A small sound classifier, trained from scratch: 30500 steps.
Rows from block 2 of a small sound classifier, named by matrix and row number. Rows with one number belong to one neuron. Each number is 500 + 40 x the weight over its row's rms, rounded and kept within 0 to 999. All counts start at 0. Numbers have three digits each.
Before each neuron's rows are labels from the 100 clips, of 14976, where the neuron reaches its largest size: "strongest on" is what is common among them; "loudest band" is the band of the loudest frequency at the time of the peak. Only what is clearly more common there than usual is listed. The data: short read English sentences (LibriTTS-R).
# gate: MLP gate (model.blocks.2.mlp.gate.weight, 640x160), inputs 80-159
# fc1: MLP up (model.blocks.2.mlp.fc1.weight, 640x160), inputs 80-159
# fc2: MLP down (model.blocks.2.mlp.fc2.weight, 160x640, transposed), outputs 80-159

strongest on: the word "it"
loudest band: 250 to 500 Hz
gate.226:500500498511500508500495483502502563500490494498499506444506515504508512499517501501500503499500481496498501495498500405496182491496491500495536497516498504517499581495502501496405501500500499577509499510494499500478504501503501495500512500
fc1.226:496498443503527502501500498504516565500484500491502514500564500539516509498502500505360502500498440496499498494498505498499483327499500502499618494500498508492498499498502500496497501446209499558500500513501530647499507502500499499628500500
fc2.226:500485496503448500493526555453499508500500499257483500456591500469499462478537503507485500530506524500500413451500743499500515502494454500511500542530497481497525500510500501547499495501501469504502491477490500506500576487501516507503500498

strongest on: voice: female
loudest band: 250 to 500 Hz
gate.141:495500509499500489500475506501500553408500504442494500496467494499499499538500502500500712499503499501499499500497443536499497472501501499500500543625500381481501499508513613502480554507353530501499500500498497499501499501501567500499501499
fc1.141:506528500518500500441691500503502513500499500502518505503457500500493500491472500493486358496497541497566496500500500500543500501520499500492496506500510499508510499501500500499501501514499500490567497501500542500499500499500509516506500500
fc2.141:495502500499500500501513536500499500499501500451498504479508486483500445500499500499495501470507517500501500495496501500500498501492545491511503500511500462500805569467501500484499500502509410500500503517499553495500501519500498495499500505

strongest on: voice: female
loudest band: 2000 to 4000 Hz
gate.427:504501467499525500500500501523520500509523252441494562507501503497499494491494495489460470487499466491487495492500499513503501504499374500550501500500496500519493492504501500505500467495558500507488497500500497486556504484500500518584497501
fc1.427:520537500500497488505506492533534456502508501493511502539510511508480434501499438411448494495500459498497500497499494500511519510500499536526500517500500500520508501500562500501514500509497509462500531507500476496250596476513500548471489503
fc2.427:502499500503501495499502500503501492507498505516820515500545500478495500500530504547574594546501497497493501499497501500503453523500471505459500501501501500489491500501495502513499471504636499500537499419506502501507501499504571501497498477

strongest on: voice: female
loudest band: 500 to 1000 Hz
gate.136:507500500500523500569502493505500476516494500501528516510519503500510501502500502525524515502500500514557491488501495498503515527473497508497496492500497500500474500486522507496314470464526467497493499500533502500498500520500483549439493501
fc1.136:544462514500465500461444503538515500485500500499481503479487496533497500496500403481491494486500494496456526487499553525499481500505562483503511500500503488500507502523473494503634500520501518515517500504450436502542493509500503359597513492
fc2.136:500561491500496500550511477490500496501488534494406511501522494492504465435494455500491493374451500549500408524500571510525462351500523500536532563509500452461591545461512494479501500528501434482500571536508506472542492554479499483500500503

strongest on: voice: female
loudest band: 250 to 500 Hz
gate.135:496502500494515497500500475528487457501578504503502531504506501484499500500486515543500501440506500505510496495550498507503598546472501516502503498500500502601490500502514521500495501500547497499500528500511548525427506522348477505398499500
fc1.135:493500500500578493565498452506502495500498500506500508506506547499501500500494493501501500472497494497500494480502499498500476501452427517500511496500446542543486496500506507499464500502509472499500501500500503504435514526499499504402486501
fc2.135:501497500500500501497501500495546505500501500502503500509500500500500499502500500503503419507502495440501529499498481500461439502500495500500497470459501503498491497501500499507499502478498510521503500499497500500500436491500481476500500500

strongest on: voice: male
loudest band: 250 to 500 Hz
gate.202:500500500504500522500500503499502500499551500500506505500244355500500492500500504500496501500533500499500499499500500594491500500501502500501501501501500500502501510526500500538513500502500501502478594505520501501500500485498500501500500500
fc1.202:499500502500500499499501500500504390501544500500500494500500500500498501499500501500500501502501500500477540500539500641500500499500590499500499500500500500623500501613499499499501500658500500500500500500471501500498500500501500501511500500
fc2.202:498500518500518500500500500500501502500501500501501500496546488448500362500505500904515514501500499501500498500500498500514500500500499505483500501502500510500410479503492500499502500520502517500500500490499495500498504491500500500501502500

strongest on: voice: female
loudest band: 250 to 500 Hz
gate.117:499601503498500513505500530519499500478495497498503578524510500496499569499600496505525502526501499544503473607439388501504501555491500517479483498495484500501500494447519519500498365497559492499502498550500501447486573503518483499421575513
fc1.117:568428546499500499502473496500499501586519501495500499500501500536525505501495500497507497488506500496498500500498500500500501501500500501505504500500532501499499502510500500500491503536500500540502498499495499499503500497482500500504500500
fc2.117:498500495499497500502501500500501426500518499499486500413541500500482493500499485495493498484499518499504459726499501499500495500421528499582545509500509497499563531496509500459503474500484454500499511517500501499499528578500456503502500600

strongest on: voice: male
loudest band: 4000 to 8000 Hz
gate.126:490499505500508498484394494501362500500488504486491508501500512497496502500474519500499499475437457433498472492511500496477500496515500445501533504509500500485500566500460463492500503480500514500500566500613506506502500479466536502496532454
fc1.126:501564498505522481504450485498486497521500499493482484480551505502489475501496414461500501480476492473497500500508496531500500529500501486502499501500518500501512505538483487464500472552521523499502500499499491500503498446500524486524329500
fc2.126:501495500500560499491499512500501499500499499500515458498499527495487500500582500525636608550500500504499490500498500500515611500500500506500476526525500507499438445572425519535503500500500509500500469451498492500460533355500795500500629457

strongest on: voice: female; the word "she"
loudest band: 2000 to 4000 Hz; 4000 to 8000 Hz
gate.49:500518500478503428500510462498514416492547500500500503602550499479397360499463483457469487458500478490414396502500500536563498504523508500526500500500500478503500580519500500557514494531502523500500524500500500501500464500499500501509500500
fc1.49:532500476534502540500500540507500589497493499498474405411502508532551675509525514560555514513501524517560550500472500475474500490485475500491500496500499538498500480486500609396484501473499498458500484497500488496500572502501500499491500500
fc2.49:497586500499500509501500496499500500501532500472463500500493502571502543523496499488440438480418500579501495503506552507513499510500669500585502500499499411502520641499507488449516500523504406500450453535503423499498445601499491500500501510

strongest on: voice: male
loudest band: 250 to 500 Hz
gate.80:538477471500506500500517501537500536562512500499507500513527497485500510510523515579574535546541544575642515586459500487500535484482411517457475435416480562477475478469511512466455503486492427412493421472529481465479518671538486494470485552
fc1.80:536483473500506500500513501524500539540543500499507500502520495484500510508522515583554532542540541563624505565500487491500531487485441520438477453398481563481478457469510510475466502487499407410494367442520477385354543541522434494437487534
fc2.80:500492500500500500499500503500500500500497499500532500499500507319434500485565500502596520583532500469460500475500437500500505499507370547444488502500507580496396355539361500518503500499500604500500479353500499503500551391500607500500500461

strongest on: the word "he"
loudest band: 2000 to 4000 Hz
gate.576:500410498499394528500486521500498734500500499500509500500500501499500496500500502623500501500500500500555498492498500500500499501501500499507502561513632500474500508503500500501504500467500506500499505500561507500500499498499500554501500499
fc1.576:453500500500501421500500386500500500500500500501500500500574600590500557500508500500558500513502535502500502505500499499500500500500500500500500500498500500500500495500500500489498500500500500500504490494465468500500500505501500492500500500
fc2.576:500500549493535500500465497503500499500502500501496500499500507501501649500499500788500499500501500507509415502500513500500499501500499500501497500500497504501500511664500502460500500497500500493499500518506471500500501500500500500500512500

strongest on: voice: female
loudest band: 500 to 1000 Hz
gate.351:512500491500500500479494500499500501501555574500500494489492496476497495504494501498498496497510517499499507510499500703503500499500504500502496500499508500498501467557500499495587539559500513500500499495456459498502499490503500452507502500
fc1.351:503496500496489519498499520461472496500502501502501545512469493494502506507500504498491496500500488502502481480486500502501497528501484491479502500501499487508502503500497500508394526499475497500501500519486524510500498461488525619484504500
fc2.351:504481446500498500497508488506518464498492498504500500500605441501563499480498502504489500461491516527505485515505528499594489479507522567508508575501300463490512501500447445477504498541508485473500502548514519485500500503396504501503502509

strongest on: voice: female
loudest band: 4000 to 8000 Hz
gate.382:509500450545514555500500584506500537495498498500500500500502501565556582554536500571529544520501566502524581500418500474499621494473470500401500498491469548470490477420500500490461539483486457475500440489500658480500516518528498467396487518
fc1.382:512505423514522526500500570505500588515488500500478480475496509518534620566542507594580592542501548501517595500455500457500500493483495500462500469500473519457498458482500500474488536477481445492499479494500490491500513510565500481317500501
fc2.382:501492500500500487348500500500500500471570515500527500500480502471499472473504500507536513540531500463484506483492448498500506496501408527449454501500500515496406388516406495551505500495499600500506492361496511500500507368500518500500500444

strongest on: voice: female
loudest band: 250 to 500 Hz
gate.120:500500500503505497499472461511492499588504500501500500488503501497499500492501499499499499511494458500505498478499500500502489590503500476500500501500577493483505500500497490500493496487586499497569500513499687545397500488499506503796507493
fc1.120:503393502508500496500496494499468499631556533517500499504550497499472493501499512501473497494479498502503493421497468500502509502495495539501501501503559503508500506501519665500539479296518492495503501426500560501501500499493494508500470532
fc2.120:502501501500503491499500506501669493507504513597562526498517501499478500470586501514588560588500501495377498491493506503502502469501488518501500499500497500500499490505474369513500499500499502500532495502511500490500513481501577458501497418

strongest on: voice: female
loudest band: 4000 to 8000 Hz
gate.235:532499474511500501500507500519500538482500500508500472500502498500500505589583538584619576620568626579529572546500473491503518498490481517456426481476460535488486467482517535452468502500496449499496483450505487491500509536527497462463479523
fc1.235:524499463520500501500508500536502549481500500500514481502517497500500506590563555603618595588563635602527594536500462484539526498489488513451423485478466513481487454475521545428486508500491454468494488450505481499500503542526490457474466529
fc2.235:503497500500505500499500503500500500500500497500545500479499515494497500484571500507596550599509500500393500497500455499500506485505308577336464504500500536499430406547365500509510500498500600500504483410498495500500557433500592500500499482

strongest on: voice: male
loudest band: 2000 to 4000 Hz
gate.397:500500500600546566447500633500500500492500500500507506500301460500500500500500502500499582500507500496500636500500500500500500500500500500319501500473500500500500500500500500500510505475498500500475685501500510500500500498499500500500500500
fc1.397:500530503500503503497500500499500500500499500501497500499500500509503572503500500500500500500500501500371543500500500500500500500500504500444500374470219500500500490500500500500500565500472500500500498500459500500500500500504500486500500500
fc2.397:500500502501500495501501485500500499502500500500500500499500504501498480497493500802500500500500500500502500500500500500500499499500489499499494500531496500500500500529502500500504501500500500494509501507500516500500519500498499505500500504

strongest on: voice: male
loudest band: 250 to 500 Hz
gate.161:501483491533504524524522552518497501499486497500498500490497488551607632507509501567531514512486521505506547490500499489507545497479477509485500500499461501506499499484501542450500501487495499479510497498528526500500501501502469553496499528
fc1.161:500499512480483454500366453436503471502511511503509586510501509446448378499459499495455515466545481500500438509499507536491292503538526454540501522528501490512501502527499440528394499557502501512459502501484500502500499499498387500502532430
fc2.161:500526494499582519501500493499499500502490501500501499499500518495507508529500498489481495496492500865498491508501536506512498571500530501529457501495500500458515513500488499471500502504502481498467501516523473495496494680497506499499500501

strongest on: voice: female
loudest band: 250 to 500 Hz
gate.16:536498616452464458502500494492502495469502510495499496500497535500492457549500501495497499500531508500496500557501514552498486499504506499503486500497500498499505499589500488503497497707500511513490499491492500500502498500500500500614505489
fc1.16:500500499537501595494501525512491506558489500507501548502502506500503513496499494503501500500469463501503500444490488480505564553561500508494502500501517511501485503423513514493516499446500490482507503508504519504499511505497492500301480516
fc2.16:500592469499500500501500472501499487473477500500478498475501514430511496531455507494462497404500500549482499519425497488503412386500504432505497519524580483501725502501510500400501500529504466462466504549548519441498549548494501502502504511

strongest on: voice: female
loudest band: 250 to 500 Hz
gate.609:570500499497500487500504485500502506511447500497510500500531515500503502517501502519505524502568539511505517546502500549500500500498489520499500472500499500454485491499500500428417501499500500500468469499502500499500500524500497501533500500
fc1.609:389501500506500538500495501500498498500495442501500502499491502499503500423500499403499475494460459498501498479500500392501500500503502443501501526501501500557518519501500500517551499463501501386533536501500500501545500499479501501499542500
fc2.609:501502500500498500503499486500528500501502506499392500500503485494506500525326500500455484399495500528500500503500502471503462430497552408538506499499501479503596605482705498485492500502499429500443554562532500499500467681500471500500503537

strongest on: the word "i"
loudest band: 500 to 1000 Hz
gate.143:498498300453459502500492527500399501521502506658500500500500500505515500500500500500489500500500567499503500500492500500447469499500635500500455497499518500500500499509500501495515483500500500500501475499420500500500500501500500502483500498
fc1.143:514500475500495501500481500500490505493500500501500500501500499501500504501505501505501505500499500499500500496495500499499497468499499500497499499500578500493499499498500500500498555299373498500509586500499500500498501501502500500497500501
fc2.143:500480500497505488500505500493500500498500500500502500500503497500500508482504500513514503600510500500549502500500500499500504502500466500500493496500495500499500497501501500612500500498500500503503498410493500501500499484500497500500541500

strongest on: voice: male
loudest band: 250 to 500 Hz
gate.319:498500501497502490502501494502495500501651536533507522509502500461413439482487494501504501498498500504511475501502500506486501559508500500505496468486552501500454500501500501500517489511509474431500499499504499503506501519500484500499499500
fc1.319:515523499522500568500498507489498500497479467496497492495494498552538550502514500499499500504502500484494503499493501475498490500491491482500500506507500499469519498490499499493500653497480524364500500500498491500501500485516530498424801499
fc2.319:499501499499500520500499481502500492500493500504491500500500500500508503523500503492499495481500501523550497503502533501503457509501539493532494781500488501442516572477514499495500501500501366500487500534506497493499500514498500500489548504

strongest on: the word "i"
loudest band: 500 to 1000 Hz
gate.258:503517496503498502495500502500508484497500251432491496500460500500508501500500491500500477498502500500501517511502766412500500499500392500500529500499361500497500499488500500510500477494499500500480500502505493499501500500520500513500493537
fc1.258:411502545427500499499481492534492500500581510504568454450500502499497499499502514631501500514503516590499491483495513503495483495583501481500501503501704488500500501501477247497501500501501500512591500586493500502499483500495517502500543479
fc2.258:500503217499447500497503471489500501500499500500487500501595496615515496500500493467486497456495500590530525508500564500505462520500706500506630499499496500500541537487525484441493501503512493500500515554462500456499462564499493497503507523

strongest on: voice: female
loudest band: 500 to 1000 Hz
gate.185:500500521511518496499500440500500500500495500499492499500500500502501504502500497500500500500535506496493500500500500500493500477499498500504514481469489501499500498499500500479500541500394500500493499495500500499500501500505500479500500500
fc1.185:500500495500500504504500500500500504500502500553500500500500500360451501389360500500481371437488448500500500500496500499500500500500500500500528502503500500500501500499500500495501500496500501500501500500500500504500500506500500500498500499
fc2.185:499498500500500502501500500500500500500493501500498500500517500494501500500500501499502501397500500511500471500500501500500499499499500497500500504512500500498539578527501500502500445500500480500500500508499500498499501502499500500498500504

strongest on: voice: male
loudest band: 500 to 1000 Hz
gate.415:452498628500470500500499496497499499521500500500500495484480490490523499485501500498500500501500785499500501504502518500493460500506511497503500500500512488494502501501482625501532440501499505540500499500499533500501500498501501495503517499
fc1.415:514214541502503501500497501499491483495499500506608500475496499500502499509501500500500500500500504500500499499666509431502500543502542526500530500500503497504501607507532500577779500502500500502502500470480505507501473484500498500500447527
fc2.415:501474501500502500493500495521500497498499496506500500499197514515494509500501500501502502502512504503503500499501500455485482499498446501499496496473501496498498499507500559500489499500507500506500484500479511501501501465500491501500500501

strongest on: voice: male
loudest band: 250 to 500 Hz
gate.134:527501500482485500517476504567499440498509501500548529501502405416507499503501501510500500486501487500500499442500505501451501571718500499499502492499516500504499499500500501501510499461506498500493498508501501499500514507473500501498489462
fc1.134:596500525499520500503481507537511453496508511687506500488500492505342469512468398404490495463501492500487568496498594500495500617533504497501522499469500487500501501517440498488499500499535503506500498501493474502520491479500500482500503498
fc2.134:523486407501504433498510510512500509513500530515500501500516527489500473467579501502510523545605499333500425500500501523501476499499497486612500585512500499483501501510500504500500500500498500508500487498496501502497545562502500502501497500