From a checkpoint of a small sound classifier.
Training: adam_atan2 at rate 0.0018, batches of 128, held-out accuracy 97%.
Data: trained on short read English sentences (LibriTTS-R), 26041 training examples, 149.9 epochs.
Rows from block 3 of a small sound classifier, named by matrix and row number. Rows with one number belong to one neuron. Each number is 500 + 25 x the weight over its row's rms, rounded and kept within 0 to 999. All counts start at 0. Numbers have three digits each.
After each neuron's rows are labels from the 100 clips, of 14976, where the neuron reaches its largest size: "strongest on" is what is common among them. Only what is clearly more common there than usual is listed. The data: short read English sentences (LibriTTS-R).
# gate: MLP gate (model.blocks.3.mlp.gate.weight, 640x160), inputs 0-159
# fc1: MLP up (model.blocks.3.mlp.fc1.weight, 640x160), inputs 0-159
# fc2: MLP down (model.blocks.3.mlp.fc2.weight, 160x640, transposed), outputs 0-159

gate.383:518528474513501506514484514504519502512509502485508516512478507546525543558458518515551496491470485475483459479484547469486536479493504500527495493510524499500512512524518507532529488520493504537487526532515524482517514518505510509453455560500500482500512506506533503507507514502515503500504518514504478483501501511506443535534530518538538519507530498523500494499494476439479456471483462466477466489449453486455456497483468491469437477471480485515481472482473483485457476476441483
fc1.383:507523469518502509517477516504520501513510502482509516510472505532522548563462523517544497486479478476483454477478547476483535477489507500529498487513525499500514513525519509527528487523488504524484526528517527481515516518508510512458480550500499479500515509507531504508510517502516506500505517516504479483501501512508458527530533524534540522511542500531501495497494483459481450466479457463464456481457443483446455495484471490468452484471479482519473466473469484482451472484439479
fc2.383:499500500500500529500499500500500500504502501500500499500515500500553500467501507500500500487500500500530421458500500500500500500500497500500505500500518500507500500501491500500497500504500500500519500500496502500502467500500500500482498526486513500500510498441508500500500500500500480500473500500500498500512500550460500502533478562505500505530507500501520502487500497501461400428511527500500529500453539430367456501503500500500437500500528429502490501500537555500574500500501513
strongest on: voice: female

gate.89:490448511498478479480509487500474497479489500526489478485521500479500488425538489463469506512518510521511527509548454657503440518500495498473500493478485502500491473492492499485491510493509481481506485489483492529488495493488479496519515476477506510504491497497492494490495500500484499496494421426463502502499496492496546483485475482474480487488496499451500508503502512520507529515550515509512534505534533512536523500519515505503526503515506505473514536503531522512515507516531533
fc1.89:523506470519508507518484516500514503507502501488512503521483500521519521547461523537555496485475492468471454466487531481463528481500501500532492472510520498506559526514504504528519487510464504525479529526516520480519514505501522506471484527507500447480519505517508515520507512505509501497513515521517485497497502511506469542536524530516518503521530501534549493489483469477422434477498483487457476490439478478466439479497459476475475447476487479513475467495458481485479480482476444
fc2.89:501500500500500481538502500500500500492497499500500502500488500500445500546498494500500501504500500500467577554496499500500503500500500504500486500499491500499500500499506500500491502500500500500477500500500465500498517499500500500508500489502473483500481500538496500500500500500500542500514500505500504501485500401518500497473546474481500501483488500494484499500501509497503576541493463481500478500558467556628546499499500459499540500500450537495509499500394435500460500500500479
strongest on: voice: female

gate.54:497487502498526500500525496529500499502490500495442498492480497494499500500500500500553501505506509499505500502508500491510500489500499498516485549502504500500500500502500502500500500482546520500500503500500404502498500504493500483500500500492504505382500494500500453499500496511500503500500500501500530494479464500498515500499497499499479499498439500500403603515497503500500500555499500500500500537500500589500500504500500503501500499491561500504500500500515503602500501504500564
fc1.54:508500500502500503493498503488500500500502500500557501541570501501500500500503495492488486477498494482492471499499500500499500501500500503506501495490498499500500500505468499529500499508492498500500500544512509416542500499504500512500500500500548494511491630500500509503505562495457433500475500500500505509577537500502500500513500502501660500502511500500499485499506499500500500492522500499499500439500500489500495498500500497500500500506499436500489500500497498466500500495500476
fc2.54:500499430500500501500499502500500500499500500509500501497493471500467499499502499511499506561500515500500563527502465498500498500499500500500489509505500524499500500663500497500500501500498500500500478500504497500506534499444535500500508515501497500501500476477499500501499501495510520506503500500500503560486500453511500498477503482500500500500499516498414500500501500500512522586499527499503476502529454518515504474463501500505602500494492544499500498500499446500500500524499457
strongest on: voice: male

gate.480:489474529487495489483521485500482500489478498518490482493523482461472463457535477487464502518527517529518547521521463536522468524509493500475500514488474503500487489478484489473475516470514497472514479472474476526480484479490490488523514452495503519494488485492471491482485482500486495500491486478496520518500496486487540476468467472465452468484460499482500509505506524528504546542516537530524546509599531555547539506518528514531541510526519522483519523560527519517550517519528525
fc1.480:487475522482497487484535487500480500489488498520490482492525488447452453451535472486464502512520520534518544536527474535526471522515490499476500516488480503500482491479478492475467515475515497477513478475483472517487485473491487483534510463496503519497485488492469490491486482500486495500494489483497526517500499479489573475461465472462442458485449496471501508502506512552518543518512539531549525516535533518547536506520518512528539510528519516484517528532545520516538515516559521
fc2.480:499500500500500561500499500500500500504502501494500499500514500500559500462501508500500500488500500500558415452500500500500471500500500500500512500500519500521500500501489500500504500506500500504523500500496512500504455500500500500479498520479513500500504497458502500445497500500500479500470500500500490500488500546467500505537484553511500508546516498501518500497500499501478419431510531500493527500452543418409453502504500500500446500500530414507488500500537544500569500500500517
strongest on: voice: female

gate.456:482473528481491477486523479494475486478496499516485484497531483475468459470522480493468502516530519540532545526530476533525490526518491500479501512482479502500480481478476475473473513466516498476522475471484474513481483462487483477527516464488503521500484478489467491486485480491462497499489472472497528519500494481488527478466457482468469473477463500493492510520503525529526539532525536528529541525537542526542538504526534514529549520541525524478529514529580520522541533517540530
fc1.456:522536470516509524516480514503526511520504501485518515505472518535532537531477520507533498486470480462474461473463527462469511476477510500523498489515524497500520519521516518532523492523484502525480531533516526486519514531515512522471471532510488487500517525510535507513512523510528503500511526527503472485500507521513469524535548517539533526525536500507502497491497476471467455466475462466471442467465460481456462496470464487455456483474477476525472485464461478483462461481450475
fc2.456:501500501500500486500501500497500500497491500522500505500493500500462500557500485500500500522500500500480598559500500500500500500500500500500498500500481500495500500500504500500498500497500500500483499500502494500500532500506500500510503488510482500500480504533499500500500500500500509500534500500500501504488500445533500496462555460428500500475454501500487500500519500499536603579495455473500488500555463546598576499500500500500574500500475544498504500500472458500447500500501493
strongest on: voice: female

gate.587:501500500502500500500440561504499499504500501500501500498497499497470472493503500500498500500501504527500501500532500522500500499522498548502500500500500500486500500523499497500519501498478500507500500500504500501500500467501503500500501498532453442500499500502499500764500498500500498500501513500500500500499497500500504475458499479489491500500500499500500503463515509500500500500499505500500500500500500503502500500500501499539500498499500500499496500501502500500500505500501500
fc1.587:500499501500512500500501499499511501500500499500574500500503515501500500500500485500501489500499500501500501279494501589502502568423500498500500500500498498500500420500500500499489500500503502499515500500499500499500500503504473500500500502496500500500500501500481500498498500500499500513500500502500501500506501533489499500580500499500587500503499500500500500501500500494500500500500496501500499500496499496502498500500500502500489501504459500500501500488500500474502499501498495
fc2.587:500500500500500499500500498500500497499501503503505500500505500501497500501498506524477503535527499501500492500379500500500499494505500545500514500500500500500500505500501501499500500501500500499508504500500500500504500501500502500500501500550500506500500493500500500503500501501501495500500501745500500583500501486571500499500497500500498500502494500500502494498506500500529526500501493498500502500501490495500500502496504500479504500505500532500496500501489503499500500500464500
strongest on: voice: male

gate.119:516524474541502508514469507500523512509503502491519509509481532535525532560464513512512498493462495465488456461476549489471528490491501501523500486510522500502511512524503523535524497519494503547487540539509523480507511509507506505461481550514500491500529528501539522503496532503514501493501526503505466500502511518521454528531538515525536506523527496517509490490495485459469458460466461466473451477447492480455460496468455492459455491466482474523484467467463481482455483486455478
fc1.119:489485517468498489495531486499473498494492499503463484478518485460481473469527486489492503506533512526530544535536448504526478514514499493477495504486478501499483482490498488474467505464506493476517467477487470516488486484495485481532526456499501507495479468497486491468498461496492499500499481485494508500499485478472536472475468485470466474497452503485495505522506539541535549533522545538528549527556544521550546505522540506544550525521523521485526522539541519535543524521552530
fc2.119:501500493500500485502501500500500489496498499510500501500494500500456500528499492500500500514500500500487593544500500500500500500500500500500500500500494500494500500499504500500500500499500500500496500500505486500508527500500500507520504485518490500500480505531498500500500500500500537500516500500500502556491500456528500499469523470486500498498481504500487500500500514499532634587491473500500479500558454553586602500498500500500588500500476547497511500500467447500448500500500489
strongest on: voice: female

gate.153:504526493519505503510497500502520509526500500493502500501465528513506514517495500504516500500487500467496429497496515482500503496489501497522492500508516497501526508511500500535520500528496500533500527538511533493508524507513499519477498526500488499500502510502526499502503520528533527501513521510501499495500500515477473505513542500515515500502523492504534500499497477483493425452469412440484470483449477496432408499499455486455466486465497486521482495463407498491417471483480469
fc1.153:518536480512509520514486513509526512527501500474504503503445520520522529536483506506532497490476493465482449481485525474483510489490502500532498495512528498503519531521505509534528491535476502534476530539507526490514531514504501517476487544515469493504513514518554500517511522517573507514515529521507479491500502520500474514521534500518522504501535497505510498495497482475488447465476443454471444472464461487441447495492473486474455488464484473530473475462460486481447459485472470
fc2.153:500500510500500508500499500500500500502501501493500500500507500500528500469500500500500500494500500500507375453500500500500500500500500500500501500500510500504500500500506500500501500504500500500514500500500501500500480500500500500497493512498503500500500495480501500500500500500500495500490500500500499493507500552477500501531479516504500512513511499521504500500500500501476341411505520500500508500465522472424346501500500500500468500500508461501499500500534533500537500500500505
strongest on: voice: female

gate.257:485473523497489477484540482492473495488496499513477485494531493460480469446529485490452502519528521552522541526521464529528475542515495500470503514482472504500485482470487494468469508474512497469527468466491470517480480480488491484546518459496507512500478483487472495486494475488468496499489477460494519521500500483495539477474472477469460483487458500487500505511505522531527539528526532532531539523539547518541537506527529508528544515535542520482527524524542517520534531515545539
fc1.257:518531478501505524520475515507524502513503501479518515505469509522535528543464516513560497484469480472469452476479538473469514474490506500530496478520532496500517517524514506528528473522486504536466537530507527482524522520511511518458482537508493489500522515509544505515506522506530504501512524530506463484500504517507458527529549520530533540509537500516500495491495472474476467470480471471475446477463448480466463494465471489458463485471459499523476469474470480481467466480460473
fc2.257:501500500500500470500501500500500500496499499520500502500480500500452500535499497500500500521500501500465576545500500500500541500500460491501496495500486500493500500500506500500499500497500500500474500500503489500512546500500500500511504486516488500500494508535498500500500500500500518500527500503500509500500500465536500498466524450493500499473488501499487500501500501499572614580493478500500482500568439552600585499500500500500558500500472568498505500500474461500449500500500491
strongest on: voice: female

gate.390:476498509499498506514536470544500499487497499500492433500506499500498487497500500500504515692500501532520507500501500531524499538500499471485499500500500503513498500464499503500500511479503480498527500498491478501494500498496441493500500500497478502502508497500497499452482519500542523504521500495490502501460499499499500492457486489470429485478478447500500512500500502500476500506500512526567500572500500508501501500500505507502500501550509515500518501500514509512501501561500533
fc1.390:500482544497546500502554429502500500500490480546494490488519501499501487546511499527512500512500500505513506494500500512519500507499499447494500504500500499498452500493487500481500520469538501481540500487458412555496493482471492487504500499494503519501500499500477483458485498515500500501501498486500521496494489498497502500499501499495498499499433428500499525505491503500500514565501522529566500505504539514514505499500502500506502505519506538498510441500513360513525507528537505
fc2.390:492501500500500508499496501500500500513500495500500498501500500501564501498510506558502494500500500500500475440500500500500504507500499500477500500504573500504499500500489500500517500500500497500493500500476504499492467502479485474444474516488510500500517500473500398500500500500430489500468499467500496495508500549462500518571493547500500499544522527566503501500500498505485461485532526501501555500488502432441503500549500500501478500500559473501462502507537505500540500580502557
strongest on: voice: female

gate.555:505496524500498501542500500500499509506500506509513579521531491504499450500505467500430498504500500496499498500492500500485503498501500500470500501499487489519505500499503498474500511526491511469503497479501502500500499500500500504500501500490498502638499459499519522500500427497482498499499492501534504523501520508502457500500496501502506459470542500505500493483501500373509497499501481422497500385500497502500500471500500502504494490478499500498500495504489495499500499449495499
fc1.555:504528485422495492494497509497494507505466503490493505495499536500522528478508498480470500473503439474500491459502489412479487498500500500500500500482500500492502491521511501500515480515476507500403500502483515512530503495464500513544516447520500489488496540500485519500500513500504484501451524485491494499541501500496500500498498497500498495492547518498504500489500499530509495496541500500490530501527516501497497508535495499495523341497471497472475518497499498485500486499534436
fc2.555:502497500500496509499499500501500501507493496531500524500512495500465500506524500500516502467421498505517483500500500499497447456500500491517497496497500496500499499500493506500500514505528500500506500500500471522622493502500484499504500485475463500500500507502500501511508499495397500500500500500501518521503501495503500497505541500493500515496445480501501503499497478501495500467502483478500504500497508497500475505507500501693498500506499496494503498498429507499501500503512500
strongest on: voice: female

gate.318:494479527496500499490527483500497507494472482512499488498517492462443414465518469485503500520532511549524536514522475536535467527510493498479493514496492502500476500482492500479480522464513496478516488475477466514495493491500489495529506467499462519487497485516480483493487492504495500500494494492500518506499498483482560485475472467446405478493471496481498510503500510537503540542510535526520532512546535517549530503509554509570541504528533524491515532527522513519534507513542525
fc1.318:508524474522500501507470515500503497508532517479501513503492523533530546541483525516517500484475488461482446494485524451449529485483509502533507499504509500500526500520512500526522481520489505527478514528517543486519506503502507507473498537500549479500502530500524522506513506491504500500505507506498475485501503511507461520527532530572563524507537514519502487500500476463497451457492462469474471496458466484451456500481459490441460499472478480509484471431473482479457467487456478
fc2.318:502500500500500488537530500500500500496495499514500503500489500499436500534500499509499500509500500500474563522435500500500500500501500500500496500500492500496500545500510500500498500500500500500494500500515499500504535500500500500513508485530492500500498500526566500500500500500500512500521500500500502524489501437556503491447523463492500491475488503485486500500500501499518573563488490500500480500542401543585527498497500500499559500500489626500506500500482454500439500500499483
strongest on: voice: female

gate.372:511530479515501511510488511506519508521500500499506505504462512526518535538482508514529499495447494457484440487484524478484516487499500500527498500508523500501513508525519522535527499521499501532493524537509522486511514520506508519467495540500495498500503510502528500511506516507535503501511522522503489486501505523500469522529547500535526508501533498514501497499498473468472442467482444454476428485454431456438449498481474497471446492465483484517471484466444493492434467492457484
fc1.372:485471526484495477484515488494474488482499500520492494497537488470470464465507478491458503512538510541526564524531471527526489520511487500474502506485475501499485485478490490467475512476517498461526465466487476510484486472490483485530521465495515510500489484491462500488486475492465494500487478481496526514500497480498526476465441493468469476489453501493500503510503522528518550531522549540525554524540542515554551504523529508529545517533519521470523522518539514517553547511540524
fc2.372:500500500500500490500501500534500500497499499514500502500487500500463500558499500500500500511500500500488628564500500500500500500500500500500499500500492500495500492500501500500498500499501500500483500500501497500500577500500500500507503486508493500500500504525498500500500500500500491500515500500500501505493500439548500499456528469483500492474488501500495500502500500499528614575494485500500489500536468539592613499500500500500546500500485551499503500500482458500451500500500494
strongest on: voice: female

gate.2:501500500430467500499498499444499498501500500500499509523512577499642516499587507500545500499489500501497500500501465426500500500501500500533500503514500500500500500501500503554486500513504500570500500550500500502507503500499500500500501500501624500522563500500495500481500500500500500498499492500498500500500500500500453500500499499500499500498500552499500500476500485502504500500549506506500554500500551500501500497513504476501501498499499500499500523500500496499501500502500501
fc1.2:505506500522500450500499500499486491500516514500502501496480501496500500497501518489502500500532500499499501524515494501500489499587501509534501500501500500501501500500499527506500499499500500500467514519500500503495500532499506570482501499496500499500548517500442501499500498494498497495500500500498500504502500492503500510500396302497501498502501520485533492486500422503501518490501500499498500500501494499500507500450444501487505472462482498500499503500449500499509491510500507
fc2.2:499497516500500500500518503500500498500500500497500500499488500502500503497504503502500500512559498501483583500376500495500524500500455500497500501501505500500500500500514500476502500500499552497496323504501500499487508500499498499487496516563501465500500502499506527503503500500500491496501500491500496500508503500495496499500504500526497497500521508496490503504498502493511503603500505501500503461525392499503500499519500499495535500500500523500498500503500483501497502499500502
strongest on: voice: male